{"n_mels": 80, "win_length": 400, "norm": "layernorm", "experts_per_token": 1, "layers": 16, "residual_init": "none", "learning_rate": 0.0017, "shampoo_beta": 0.95, "one_sided": false, "max_grad_norm": 5.0, "max_steps": 9100}
Rows from block 11 of a small CTC audio transcriber, named by matrix and row number. Rows with one number within an expert belong to one neuron, the router's apart. Each number is 500 + 25 x the weight over its row's rms, rounded and kept within 0 to 999. All counts start at 0. Numbers have three digits each.
Before each expert's rows are labels from the 100 clips, of 14848, where the router gives the expert most weight on average: "responds to" is what is common among them. Only what is clearly more common there than usual is listed. The data: read English sentences (LibriTTS-R).
# router: router (model.blocks.11.mlp.router.weight, 16x256, trained with AdamW), inputs 172-255
# up: expert up (model.blocks.11.mlp.up, 16x64x256), inputs 172-255
# down: expert down (model.blocks.11.mlp.down, 16x256x64, transposed), outputs 172-255

# expert 7
responds to: the word "the"
router.7:510511536513496487486492545475495527475474460528509519529490474512498518498454537483484466458502522515474507458515471532505510476532514499512537488476516441517511504520475483521542445494436492490542491477527493530475486528528522511505467551488472520483
up.9:499543490460501507517526526470505505490503498494553466485500552484503532469476520539468516542513499512521490522511515517523498517534488498484490496487523482504476501513473495481494506509556499488524445441553507492525479492517486504511527515575482485510
down.9:464484535522528494527504514498530513505476497502437506514501511488442555495543502494510489508493519480530510532509495516503501480493488479499473498476507506486486541479504510501504513530482470530497496504473499457533478483495494508520499486454472482505
up.10:560466498493536484516514492517476502514489516514515496516494506521492511536495534443502511491487490498473491467499453522478515496465506480506537518488484468495524525523496506511546495471481501450530495453510498450498434484509521506511503444504492502502
down.10:479497474503480484511530580507482538537469529503504507498483537508530525483510514509492538518526533499491490506534497521504552481512478542513478522536519471517502522492509486519524515503486483483511500516504484502510506522517498515532501523558479478518
up.11:495528489533446506522492518543491499486501467529522465512496481494499491514483517503504483500473524506523530498472483505487493528509459510499533486499480458520481441511495482532499522492476570527501514516515473518518451505499496507513515493498471480561
down.11:516538503536510541519478494536517508519498475577469515455546479491475478445549534500469471519494510479524494502504512498471519508473526492458462454451484482447496502501508496498487542547496468522507481531529453498491484503524506539502490469542461491534
up.12:489514549486511513450477479443455490510512508496482493541513518504520486534543565501486477495502488500476503518500512480521495521491475514513489528534452510521488507486481452498479479486490529480487473526482516494523486509478550499497511491479525536499
down.12:442555543522471475531500477476498509520475440500474517505489503490493460526516503472540530514547495507506488502424502481473527493497502541537559507509494518531541485463525521449502505505481517497512481445464481497482528529462513548500502511509472490489
up.13:484511535493501487462502488495472468518511491504499463509509529529528494503532529519487472495509512500475461499487457500526512486513536494505535487486571501508518522528474554445503483513453520488492459496481504527476531473516485459470495481484475507496
down.13:469494489471523499503498488488508496507530511506491474528581462488457466504512522502510566468535505487469535508505440451483516510476452482536459467490530494499521521493499488507543462498446507509459550476546446499487512496517528496508516508491502487526
up.14:504487468558479469493554495525512484516515533500500476487475491486505515506445522461453481463487452512474479519487513496484488503489503510503553508532458499519484541537476543534527490505511499478487521528493537554524498523491500488500511483476412490537
down.14:536496505524501554492539509523492539490479487524480496477448492492475520493476428493458469487458490496473502469517520505506501500518482488497510513518512508461523506462529463494509516508527490533531523520500520508550493496514490473512520483503478522468
up.15:487525515514481516506458517479495492502490488508526509486525491483505523518503486558497507469528494501480525504460541472479555489501479469529507471480443527503461458526534519454507501546523508548493507519518473510477503509509535505473469467538484552535
down.15:527484495430499506473484492500497505489502529551537463459457446453441510496469504523525505504483491513461488458452477477471505491448463459503489501520488502459512471506512450452516522475477515546496499509504518494474497468484501496534527514493502476505
up.16:470543490526528482453532493496492518520479532510510496501541498525504533513499507501478476512506534529429494512499562498481531481513506474510502552451510479533504470527506501489517519546488489481494515499484515486476484520452486444499496504483534547497
down.16:507489475462520480528483496478501478490505522470500496474523485546487584497477480496489479477507540496428509533503510496490495535498463503535478523529468498502506501491519495493516491498494473509500462487493527529519531538539474512492515553464537485505
up.17:498510496522457493484464527493481486509472501509513495467492514486534475515472504471425495469517497509530528542488484509519530494502501537483548512496508446501498477526498487496526491456505518491473474449473527500505529477483499501550521499521510511490
down.17:529544518474500475479570524521465456469443508514489509478486462513517488542558488545476475525516519501492484467512522550483498477525518459516508486462536506495520477499509515524505478492521482506497491539499515502462503450456530544483483464447472505536
up.18:544514507494504510495554506504483449528514479511496511480484527504527496532486479494492473489493484499514504532496463518500482521541556493492520530550517497534515529505523541488548471538468475501494534449508537482476525512520486506476498458497532514489
down.18:511506493477519487477452524530541461471538490475507497483516515510450565539474492507517496485502526499536507537479464534492481533467497488523466481473504504511524501523472484452468459484516461477485496495522527470489499480528486509501480529524495523473
up.19:512499513441480508471504499496510481498485483446509491495494528482482527501515466465466514481518466479467501507488564475533502507513522499514525482511516509479504494483518494475511455536503486521483554475483508467518537516514518501538467532504560468485
down.19:488497539537504506467511498504516521496471506521511493514491497516521461480498481486478480528522503514508529470514509539502478521506502542518472464494484525536486496458466466477486518470518506485490517530480467454514522518485481546466492504485512479468
up.20:516545484494523452516512487497507520491484467488491550484523527521505501502461498530483479451451498496462492478483474493489484526534499488533473518482499508499501514548516534467525511521477534482503495514473532481491504475517489492518545448524516502516
down.20:496563484482506456509462472495487491481493476473498513486548505481540468497495510531516477495480519440504562485542517520531514476483521495535497491513481535506492475474494477497511500471491486515484479507485468482508511481471499477501504476526506505498
up.21:492504542506548495507462469501499498540526546478558504489497533527478497532483534478533496516489474462525519499530494501487499492530518503500524483489507531499490505465468478517534557547524532541483515506480537507508519487454476487546501473493486482514
down.21:517506509516484489468424488522489483518483547469478485517497483500448508497552529467503535505489488499494489471498475505529451484513503524488522530501539488469489474484465507476491524493495430504497536510465535526478481494497511500455492510497469485513
up.22:505513491533494476489541499530517467497464502485472468500496510494518477507501445567483492521528494515497489517510576511483492495536476507516559513469536467448541499527535499505561501501548494471513475488506528521530503469531524549516490541512502496484
down.22:520479503497536506506532498474466468523486502532489530493500511492466475469505496505501504535484485485551497507509522527493508456458514524508511514501471448498475480470454497508490540471490482511489560490497492484447513464454508472473485557517492502470
up.23:471471533505499524511510502502491518455486478477476494480509529503504503534509522478531469476522469502526511473462533485453486478500520517487524455503514473557460539518531507473507438460463518483496509501510462491475534528491481511474531508503490496518
down.23:497491461490491524493499519490518464536490482509528490495480524474478538536516548495511519519473539504527511462484507454497493500517509479468499485526490554484484522477499512507488497478495545535480562508504511514493507502442487491515430487484534553536
up.24:498538519504492530454463518462504523490497507536512555505489499539504493507536512454500495502481490542517478505506458492520523478526516512464437550474484464547517502511481490524484458513486571491501478491515506484516482466524487486506476472512505526468
down.24:526521489481512494482504490459514528511485487496504522503463446487458473517438488505519484494527490496499531472450500518506486505490492494452534493511484496499497535531497507490477475506558477493443490531485513514489522557543516496516479522483530501506
up.25:501489520478475469500533519459482500518550534487509514529485506524529497553493496496541458522486496529518530510542475480493501479484531538528533522496494493544455553482474506492495556498441515484484533519490491481496540512523512496491491491495474534467
down.25:510555486500457485509524507533493512488505470508494474533477472505530433507491550538485524487454505563491511512535499514470439527503508475521503459502542503482512510490494484501473524487539460495510518470507471495545546506504540476512535510488540519475
up.26:489479488509526511470536503523483525491479502498469506494461456470489480502488497536511488493521504519507484477493499505504491495517511465511490476474585488509491518509515528501502549463522505478519505483509514506524507500464528515495555531436559483522
down.26:502501506526525549500486521497463521488522567481465531505483493509463514539511492535474468467445514505529533460521538520489529479477511504496529485518552494527563511482512483488460470527509506530482481495501484481500437478497498471552488458465465475475
up.27:494454491478513484478496496547502482489496532496515503501500472519511525483461498526495469494499523475512521473527486504484481503517484543492519525522484562545486453481538515505491442515484485525460479485502507527508478512474516494532482537493480475498
down.27:532474466500525479485503494541495510451495468521504463500502481513567472478540525493463511515534513500508563501507509504508487526487492504504524516531477495502517479575508466487458498500489515523484522500486474504427486527490542483495459546511499504490
up.28:501529466500512525484477480453525506474481528494497514502510498490504509511529498446518563517489498486484485481516490531486539469532512505516522531491491489504477491529483464484550478539539478520511504516495530532478532473521479528500507457447480500468
down.28:512448510503503532526487502521484446478503503485500502472533492523499487500504551524518503510496533511497470456521516479514512514501437522523537532479498495550531526491524527506518503484512504473491513511511502421493502472452508515502516480490505540470
up.29:494543464498481498515517533518492497491478508512501494471526523484510481488520506527506474497506509522479505531528504518524487491502498515458487497516510527483526502500517455488492445473458527464515516470492540535527494528508489464493553480464497486524
down.29:483485530470526505473530514490493479486530530521508521490500501481478476510515486466507507497527454516502518565493545515458502514502484495478527534451461506488504507539494517470511482504511500492494457513530505458536481547455511492524477488525484541466
up.30:466475525476514510500458527484466493551506499526466518500468469483488505475486479516513516512473490465502492478542464530523493518509463496528503512488566500577512486520471478534529511511524510536533518521566464517509501496523529522515510522485524501486
down.30:506509513500532482509505488517517492538467497512454523484514492485454506474502526510545496465524515492473501466481508471496535536514507493478522487492499482482494552482500523520508494500516546492482488507512444465488461513473495434490505529517483471483
up.31:516504529536552471523461458468433477516502530495472493548493472493499536475448507485469518539503500470492517520480490518498511485526495495545520524479499483537472500503512466518489455500523534535479441511497492484526481491492459501542500520488512490522
down.31:455489506526493525516462490435497491491548471445475471473523530479516500516497521519534516506535506488487514463516516480511523481482510535483499483531518544517487497496510472512462528522500570526514411516450502526512475549493480489483472476569511501516
up.32:541482503492466497509503492511517472493496480467510493522502510511469517472515475502469486524461529522444486485476488476492537517521478455498527528487465533552475485430483500517470527515492472492487482483505479495486535494490501472448489478501518535523
down.32:490524525493522517459457490526473486465507448489487503483497493452463571474490568513496486515475479492495501514474479477525503454528492470531507480542504497481463511480531462518493526532455526519517423473524543511478485494519489486497471443485513495494
up.33:484494512513545454508504472501519502441499528583462494533509496488472474522522538539482515491461451511512487502488470524518499528483476509506477547461521491458481528464470524484542524486496493484513512504529439480512484544525471480524510462481527511528
down.33:536471517511508492493493516507516501485496494541486505501489512522516532487448507486484509487454562498533533519463489483505512518506501459534530517484499517481494511487508499517507511529501429497467470495508523517507533515519470487522553470506499483519

# expert 2
responds to: the word "the"
router.2:513503460516505535501517495500476479494504505499486493472521508516521462502475501491504548539511515491490510524486505494501495482467492553478481498532502553522519494490463479458477525514484504455494537508485494485513519507492508506476503448512517481534
up.9:480477460497521490507516489513500469489519491482470530476511492472497526504470508454482486582477515511533519571487450552481421494505493533500492505479473490503510509533477517482503493514552481471499490502549476481512511514463530460524513541504494498471
down.9:492508491500534466493464521485533512474502512521552487551465505526545517495504493493497506497492569499507452595522482488502485507544528502483502505514481482485553512537508501478480509467530465464497487468486517509493471492533494512520521480498518483506
up.10:502490578500502510520536511468495531482466536490510493485493489465529472509510476532464517524521480482483486538542527524533505520495480511511495509498512494535480491468482517486484498489490501493484503475548463496498461457466460488511529456473449543435
down.10:497492542519515537522445499507486513483477495487538478513468511499452503484489524527467500504451483489470507550474530484487500527495520504548490514484469477471505482480475537502466466487502532500489527524503471503472499496537526508506511499499520472500
up.11:489519514462511477526534499482505522536514484471517481476491480544520411481442501503499508490489485469456510489485531527531479522485495512462512497504510527524490490499494455509559501534493501482512517499509526485496529509518518492513470489507498486499
down.11:517518497484487456505493510508494508499495504439465536525478570478535489521496494478543485460490515450491566483488512511467521451468480494491480484508484466499506520464542505508506507483519504490526519550486523479480500482532516482496511526512526446500
up.12:514498482497529512462495494502525512523488503546498510508504492577522509489524508483483505518473506510529503521474482528479470510480461509471489511525498510560514482498474477493525513480512510488498485508519466516500554426481499506487477488506500503507
down.12:470482521478504523520464467541507481509529521497498508545569483510482520494508506492509489483475496503512457471498469520530460502483523500496476516471509552546469526518529480512515514558460492508448506465467550479496498467450506465512502539466501525512
up.13:515504487550479515552458513514473459495483489485479516451504476508491484503487506494491504480530496509545501496485476438512422470494495499508517522506497525535508549489512502474510536523488479516490548441501485483494507497545513563537486498475513487504
down.13:483491524509523496493501548524471506525565497513494519487544520509493522513472464449493511461567462499515453511478494490469476501492492497535494513516528520497512518519452509489485521482522478489524501505492520512525496515480522459512503474498479487499
up.14:499526485514470499501488535456495513438475533512508454493465521513532540515508501483493447486517505458502524483471518510495523503494504512486541456535467427482529499508496504519510523520517484479483470504510462476508493528527476528470506515489487530491
down.14:458494523508512504504483492525528504518520487454464494486477479515518505527527502499511505471515443478486517488473504486490533479498487528551491474517507467524491500547506570474500489499489493524498477518509493490479473503526501458494516479553530501508
up.15:457499459470484494488523464497496512523490498505501518505522521480518444512559511534489502494480490550463492497495555472498492531534492502517512496551486499487534544491491507493528450451501514504451483484513511515500528446552558499508500506484548434522
down.15:502533553494506502513479505527542517487477484512468501529519483497494463560506490499482481515527527490506514512476485471472497527536506454526523494491551493497543529479528511534517508538492532466562462530500487501493508483458502468510528496505496474528
up.16:508515470468521524500503480517505508462554503505452485505482521485528472482500519525492505444511520511520521514509528499524476536455494470497511524498499530481499511485476493548470511529470453511484549513451479528501536485523532473481510482564451524480
down.16:476504495478487454497434475481505457496514513471499432487457523512509492479512510500487498514511519504519499554483506517524446539516498469435474523477521481502548478545468525509530563497479488490477478460496490513486502498459510506508502499503466464490
up.17:532531487518532526506508497484464520488510501497527525500476504473526485508458499541491459502529558460522496492522531437528523513495485478469518478462501512487478564528468495482535463544525536521512536520495478498513504508474511484468528501433526489487
down.17:510459568507555492516497438535514470480490509463475494550533491530530517493493507462521484539512466516514502505520530501485491481451484481513484496514470521478462495484522482522507540478485489520498516498479521492508509529526493530492500532569542550514
up.18:521521461519511520504512535515527538481475480518502511476486528505509513531510534474525538532497503496464527475519469478518504511449519495510509492502501474502519482511512466516499533486524544495556469541527490490551513456504505533495501500497491520453
down.18:524483503454510516512468456493515491483469479483479478489463485504470473490499448487469448560493541497497498453506515480525500505523453513508485519529485505494542523520502520482467498512512436534492482444453495493492502460447481486496503521498487498479
up.19:528485545460510507536496484521498512483522541451530494485497489498476475521466437524510502503547511543514498495479471522499506452546456497494511521534532500523515495523480515500489432486525544500510471474503505476525533493500409549473497536511486517535
down.19:530473511533510499497537486495513460524512504449458485494526487528480536498504479531532509498522509474488537504477483464524505507484528507502501500471472482489518556499527485496494490527516466479521500519478539501486518478493462455491494550496491468464
up.20:510465484545488532529471439485510511500509488464509456506465494509526488470504479488553481475479490496522520519532483478537466484469481540489529485529469493506505510476460469536519500524508479474522467481537463519428502453488564463508531527489442493541
down.20:492510471513530545512490525501517487527476482511513496509509486525518537522483523493529462499513513510539484501489489533495474515474548462536541509542468438489460503497472486521507518453509476536502449517539522505496485527492513496485540476478505513517
up.21:520508501489504493467518501494441513509477520466509467532520480522490525525538525510488534491515485476512524473541502487519514473502522475488530537522489486494539494476480483499519460540473508527514491492459505564495514459491516471479475497519507452472
down.21:489482533484503480479509543474515498474487512495495513471512485532495463475463506506469483502503504504481484513503511504529527497570466468493559511552485408503506488551460474519475543487486499463497502501506487513497464548493500496524483518503486439476
up.22:507530506511513516519498535503539517495478522479448495535480480504499489546486534494534495466515552527505513476486497513519538496465516486479494489502502507474471507541529501479464539478495480451477512545471481442486473490516465494500519539553495502506
down.22:465499533467543482512537532497523468457449516464470496501515470527496496485488481505489506504563471464485511521517471493499509492477507468482530471485501472500503541519464506471491496460511493527511475490490521470491459504486518536510482537513471505531
up.23:519438497548532523479504506500542491503495508497487500504541452499467502509465521497478514509461480464538520492490483466498510534480521497537514516507469533519548524513508506522515498469520528508516567534485524478486481527524501553463513486518501476533
down.23:476513465524522504506503513477513493537496500542515489479523523480518517515437433488508489445506543537511516478501520490488495488491483493480511505449528530491476494470516518524518503514473493499467471469559503488522489462501522456497523483474471488502
up.24:508497509493495502526495517474490461493531530454412501500470499532498498520545507489522503510505504467539483536536529503487463535529526511494466451503549505502542512512516510481496516447537492524450492465447528516499542526521527458492466466513489459507
down.24:509520484525526491469497454485499504515492489488537512526456549476476520538507517481524461494501501494511476492511480435511485491520476524465518488518524543544476483481513486520525528536493477490509469486495514486544485515496478527518550495477481535588
up.25:497527541458529504516512492484495440479567510524506525507521506496477485512479498517529503509497517511535501478534503507493476470521477455507501517540468519510469483508467506481490463536492514478479486470486467485449474454465470469518517521482514512502
down.25:487538541504479543511471459505460523480549476538516519482482480490461555487507467457488518513517502521514497517527510521489511451456482507460553521508491506505495447475526487499474483506521523504509497495534519514496519531515506477498439532517504511503
up.26:448525523480476482511508514481515470572512509476517520501522502496514477554501482529483514529498521548484550497504484481506492481452478504515522476467488477488493437481476547457515504506503535478482475502518516505476458502515559501513462534498478487477
down.26:485490474511515494506483489488527479562473492507546466493495514493487540508478526481566492450534509518534468526502490540495522519472534513492507468530509509515527520447470516495522481572530515486494497487527501486514485480490497474450468498487482475477
up.27:496504514481445508501541516527515455498483503486474499519524485516522509515503538470466543509512484481526540488534578492539485478454518534529509508523463520460480499472508478498481520491527471522527506488494483520531518499521511504517504461497476502475
down.27:541495470485445534478545480445503494501473510523501496476438457487485520511494469500493513472491513493524470488504496500502531454500493480484462463493488499501466495489468503508482506513496505539450528523517525448506540486517461483504526490533502525471
up.28:498451489542497466504510515512508513522476530532545491481476419510477555530509527540493550508469459462482517492489487460522545481461500482484467479489482497495512485488518467553509488482503550504497519570535460494483523483502515450505492470501475490542
down.28:476496444513482496524486476478483499540474508533501485503468518532567448504514462495504517467461542519502510502492529496482474494509518531486529463514495541513479519491519482489491496519489513504510543462489499496500506480483474547501508551511497490485
up.29:507465520491520528491497511523516527524489478460531491489498510488494515492538520493512508515515496507505484484542531483522483482506488486506504522499527538470485535508538477546476513474516508546492489484548509482477484518509521513505487480529503496517
down.29:481520487519524493520550521526479537535494481516527483481488501467534504479526484482505490480537492463539448442499508518509473475523497467503505489486517521561484519516505522549499507558481517456512497496492461523550507463527493467494531543472507470497
up.30:523521474470522540503522540459499491466518519505488492501532503494491488540529513509532492484541473523474480453515513484513542493479486515511494514567482472541519489543503482492513501532527512484473508466520509530482517525491455475520510526468465554527
down.30:520513528494488534525490529489547528468540479476453491534505475479516514500488522479494488543526527488513531462474493555499514461475550489535471507481529485504461504465490438525510548482489479484493488498482458511508479503473458496503514490474500502558
up.31:512507504555525520482453523496489515461476528525517459488535487501442492498483500490538546517462493506500534506508491524528520501495462522485522515557478531446532449499478490462526502522492498508516505509509493487525531512527485489482510478469508483444
down.31:488575478498483506507533493524498474512503469501480521486501492486507508529541530495518483495518508537519503510509502497478515464534516494518530492507503476533471513503500489539489477430544536494522514534473502483503483504451542498466490556505525523507
up.32:471483487495458546505497479476531533513478528485446450516485488471492530516522501465481512518539469475501541469464509525516502534473490492489491497512516495496500491458476466495529522475488494491473473468476501511487504508472491499484505522465545515529
down.32:455505465563503529500457512501477508505508510489523475466493486514503537505507457543508550528573532484540500515479513494483499492476507525443518507497496492500525483455489502531499502517432486501515541488513488536461529501525535455512513524498537481507
up.33:475473509489503541501429470483494467488478577501527496518495486490520432489499492533568508475491493541524491512517514517514470511511490509510526481493516497541501510505505487509515516478485508477467453502513519502485508518497465515470503478540497496505
down.33:539495523487465533528541485500478500485494517442458497497547491475487469453488518466508493492511482472484541497527520441491474526465460533416485533510498493515527507477516485511555505507482516512557460473472530532448519508463518485460489522485482464472

# expert 3
responds to: the word "to"; the word "you"
router.3:538467489512496531494501508546483515472421502454494512481485467492473501530517569492498518478500507475456494489487491484512536533512496515533458491481578519481529524503569540494527533503505466485517458497497544513526497545524527519524476464521516487477
up.0:534555487504482513454498501513511489519498518572540475509488530513452511499508493463523529492526501485515486533526488480464490469470517497517486520497495497471485470487466504495530522478542478489493511538454535504524502458498539500550499513476561480550
down.0:505516481503470539505487507454513473479482520552487506479514465474524499509484480523475509493488521486524519462522504541471501517466492525519487509519527508514515523541495532529489476525452525520473516489508482464499549485484480521526506550516482510470
up.1:495520504492505486481518510530517534515480485463507475486502489520489545488496501515433496513513526514464496459494475519500512467534512525491493500455524521480505525480513519549447513465532490481452493504491530479465480553522488503500521558520513455519
down.1:500482474497480464501507450484505539482487510446465502493511518500482505506529494501483458496468491506499526454501493515482508536482499515480489518550510490465507503482518500513514505498473499515538525500497482452501507514461504471514488492524522548534
up.2:541542478442526504511486496496538514565493509480538449460491472528487493486463520524550469501505519493496527499489443486500513495515484517495495512449465502492524493515478468496514518502519487518526539522494491504504503475509494542485487528502496515506
down.2:524507467503496456467543538542509440543474499523487510463521504528476531469500462516481499503528493515524467497425496497507490539515482475516542490476488522520488521511498481502477517483515524515479495464511470496470501473489492450512490478519494485515
up.3:510542534487494494478470470508521427522476519483506466487498503505482480524515533476522495513510472499506470454534521541488512519509465506529505520506531555458532513531546429465508528484531486480488450504471533489443484496515521485483524510522495492471
down.3:495474484470476515495516491509501461475480527501507501518534501508443524522505513451480527553500526508514499551483529500469514486466469547502492489511479451472484532485496525450497502537503510454508490509498496471477472519451492493478519521523489533484
up.4:508527481494486493524477458485495559475506487490447491491491468526507480486531513449532543508516501457467535539437520501496494501522458519519527556484503462544495502502516492498509501531514532514466524444504537472496495516497506522519510508572450496536
down.4:506496456455510513447517527456573462508493489504474522529472515539524496520525461533459521471518492488507503526494540505573474494535504495534465450482481490499529506481519504525496500466542466533508469529450523522512539517519500495477519487511506503502
up.5:482482490486503514518491490484511475496568529520447522495508504528538487488485532519540525508458495517488493435510524512532472476569504517510432495542517522529511511496489498538524503528516516504502504501467506502495511461489535534541513434512503471493
down.5:529515493485505518494488513524467547500458517496506497499513487502510477509478533469444514514467514471490479457510529478494490473496490503447479494500483482500490456477471503490481499503485474505482478516520484488503501480473528497482508484500447488472
up.6:530560496474499518529550452549484448524480479494500485502533546510512469439459525460502488479472515530489471507508501506490501499501487513465502517525533469527489524512523512480512488519466520434526548485469485497493481498501500509527512478495565475521
down.6:449466529450524470489538526517505485474484497475516482489521455453477486529542478503510504457489483472537464481512494573502498483459567532476507529448510529518537504472462496493505505523548527520514527457500516506508488485486509461481511510522468482515
up.7:479537507505478469447461523494460478533511517495537531526516502516503546497500484436514495523485489496515498523492496476497502510516530473518476497488445489500505493458578495533500479523554487542522488492508445557479536472499511505517522493498500497478
down.7:457518499503509522514482517542504540510501500477516498515455498480481512515464517504494494500499505473500525489452503496533525499496497523497501492528494527521537459536464519528497486501459500477470563489436511518494426506504500485529478506480479487515
up.8:482514456494532492543443469507560510502491508510518487505521509545510552493541484521480501474512497469508535501517522557525523448503486530505516512514481517508490497473459458526515511447508482423546492504498450558520502496516444503519497499498462500489
down.8:490471496474492435485545488501544515540504500485511500470493473484469462479514491518524464482491538500535513514455532495509513505518518492494477513537449495474499486464539503520508521553514502529503454487524533471481474507511462471488473499530509493510
up.9:501518507508514502524513518512526461475473519507508471470534444450474465517495489499515516532472500473495479460478484548508497498525501522488507496511505511502442512493472482492500498473478497521544466514496456439491535525518505516459527491510488534481
down.9:465471524501462522510498472533465512515443468442522548513527521545488480516508516482533508487458453450489513479489475480489493475498514555494481496506520472486521486507513526528529494501541511542512494518524479491481512488494500499488504468536493511456
up.10:459473501513497458516488540548524495528520523520486513499497521501489415494484481493473543544470507523518525516486508538487455486516471504538461536491500484504514482495480536475514481512575528484482490485497471516517508532521486477520518501519489501533
down.10:543507535505511520503483488478545495449520487509480464455501530477505443512501523499465500471450502489531518484489490463505482507516489533502526478506491495463465486505535504493517524484472506480504486513502535479497495511549507509524526520518495503506
up.11:545509466488494460510537518504497539478481488476509521543504467522466498515519562474492499508471523458480477531503513509474511546528512479542520492536508475488468468579532500502538483475498506507481512477505497501479505468520523537506464489429496540524
down.11:494507510523515496484486458472515527509503519498500499441479516518509464515520514498531519479485541524486521474517500476485502490503489503553532470491466481506508463492474490503444519465485508527544535488485484519494499455494507486519509527502543483489
up.12:484531465505530448535518490551486498504489544481470514500455474522511520527500501543474491494510440494533519478537500515510516528481460504525487532479545517508508508530478482509538458452449547534521459479498493493468525518474493494465433507496448495492
down.12:560461515485503508540535521521544530472504467529493496499512513479497501512486477509521536535499516492508477492498469473496525528510546440524537519506509505470493525489528487479526537502491518517473444516519513439460541533523515498514508569464478543523
up.13:503450549521473510476444479476477518523498501466465485535496479539495517488493533522486530497472469518530500555472479482500503524474519523499494475518509489506511483509492509502507473518517461509491514482472511495505523495500511502532488496496539493511
down.13:505477523496529504484501508526495518515464480464480500512510510485486524479512551514516517521479494502509484510486513513502501519488481492526508491434499500530488486504482505483523519488482540500462488546499504536477525498507549489497499519512487543468
up.14:509482485512498483480467494499481521492548476492538503505485508537500460494522466539553485518533471518526507453479491505444492464491503499522520537513436480510497484488524501499514460515503496515489511487506490553506491490485500475517491496517460477463
down.14:492508464458498520509471483461498522506506520526516475453508483503504496466459491486478519492512508512457487524483497519490446549463449502474516463535496495489513485507468497496502473454498505468537539474525507493512459523502550525499504456457485482517
up.15:518491504523495472499524498449495518416516494527499520496550502512498487497446517462530487534462505540451469539470474464487479483480535490459515480488513498498505492576512507535505499483483490508478527482537532516524478521496466522518551496509515512491
down.15:477523498534524511540459503454502508530547517505499491495536516497501535512529495455533462471518488468476464521482539479499517470532517424490479505492512456493564531453527543467489493499469487532495491500519408479527467488496526513502502536506481538515
up.16:535516547509494482495510493558508506528491568485528510529481540469525536506514498511485507509494510477494551499511533474513500514468468530509525528502510482517527512510475446497533485513484521506478542502477521502520478479497468464504526492495518492532
down.16:501503541528499520487517505550492514488472521532487509477479494498487484513483483492525505514471454484464491460497466502480503512518481524481472489494501488516484506484450532480483476504535480511465575434515545490498462497433505534476506475479489503510
up.17:521477508499493518478518505456555467526461527505495536500508520505446503477488492477503505504523446485469469521519480513487487556525490483501502471513478503476513538469469524527520475561486487492529509534483469540491512495481510444499516487502444480475
down.17:525530492492525437530492527522535494462516508533465503507522523545527504517473500508513484479544543516469492470493491508467500556496500502487487516468490524520494490462460456492484506505517522515523478480494482453547508487521473499515505503507457477514
up.18:496478497504518462506485485503484500531458499551499481489545514502518498477506515465477524542485503498500489493501472516485512485551548495505466496478543501495507493444531522459500535529490551534515455509508508512451538435524460453504468490515487483511
down.18:498531539467486474493533535438525498511489518512503494481553542514561514482515506510503497543462511510512465495514533536493502464512500481520528503502521542498506486501504508503500515496477463509510534500503495509482524465494503522458503534492484501521
up.19:499451550498534527515509513564544483487469488483465517463480533492493531494476490522508522455505492503526496497533519483486515489462558464449459478504469497541485493503497523505491500489466473480493485516508504490504493499511553511460491506536497478546
down.19:502483519489511504520488499472534471472523482480552507520537499483524525474526439520521488489507523500524461502562528553502508486504515502471547469545520476494491514529526498482493500508443499491512515464452480510467459513481519489519533514483512491525
up.20:513498514487517494473508475530467536493474525543510505462494493470504512500481498502510508518515460516503521473530503549450540477481506455518479487516521511482467532479527512522488523482515530491483469518467537511521497500511472532471475505521470499523
down.20:520550513495501512501497531522481543493495475507480458517474513524502534520477503508519499510510529499518517519486540517544522464505456504463504462491448469481537519522528448490506473513500513474539486524526488540515525485416516488511521512522530506491
up.21:512531553508514500447505509512468506509485520507495490549520538515477535482511528488462499494495495476518486524500535494537500512493478527505491532526519486464536471463454491506496475472487539500498499503535502489511525505501468518521488516494542494488
down.21:420450473518500506499521539536522494486461495531500499493516507479491511490485503535478494489570480513543501541494494463489506541518506510469543558511495497513515543477552487512522514495539493535478531516460449531469509493478500501488483485475534463504
up.22:478509484520489475478459510519506492473479427484530501504523492484479468511493464505450453483529502479526481481485500515537509531478491497522534459511534522527514513485509531499549521507500489508537463513566476505508511509524476500533484496507511560501
down.22:487508519463508522515481455507517510516522527481469495508499477489562429470530479496534482499495487481475529515513520522477465528492512509487521494533477484506515510501480492513439476514482444497468469461496503518503478479507495474501488477480499485509
up.23:514518521465513481508545493478511504483543490466453481489505479504469506504540520540480494526500514496528507504502497538472542451554549482511487497498540500488465499480523504465473552527544528496487469511529487509466514511506497539515453480472496494495
down.23:464528512480519504466535528492480519495542507492472483520498478498497511488488518535524487506521507523508491505496506507500484498513509483504520536491497500517463503466498482526477498500499469496500459502444476519514496485497526493531505443525514503506
up.24:458548552492490495455511474518479480518473527508520486527492485533495564514481506472519509527514497464466503476513486500502511496522472496480497531490487529517496495488515459463512502519491523522477469519507513491500499519554522516544468466505537474513
down.24:461484438485453525512512536505528472455492546504497474538481557491509511476538520504503511492489505464503501469523516521486474519493505495505519524551507494498508509482466486494507500487531469501504451521476514512527468524464473469467547524515527491446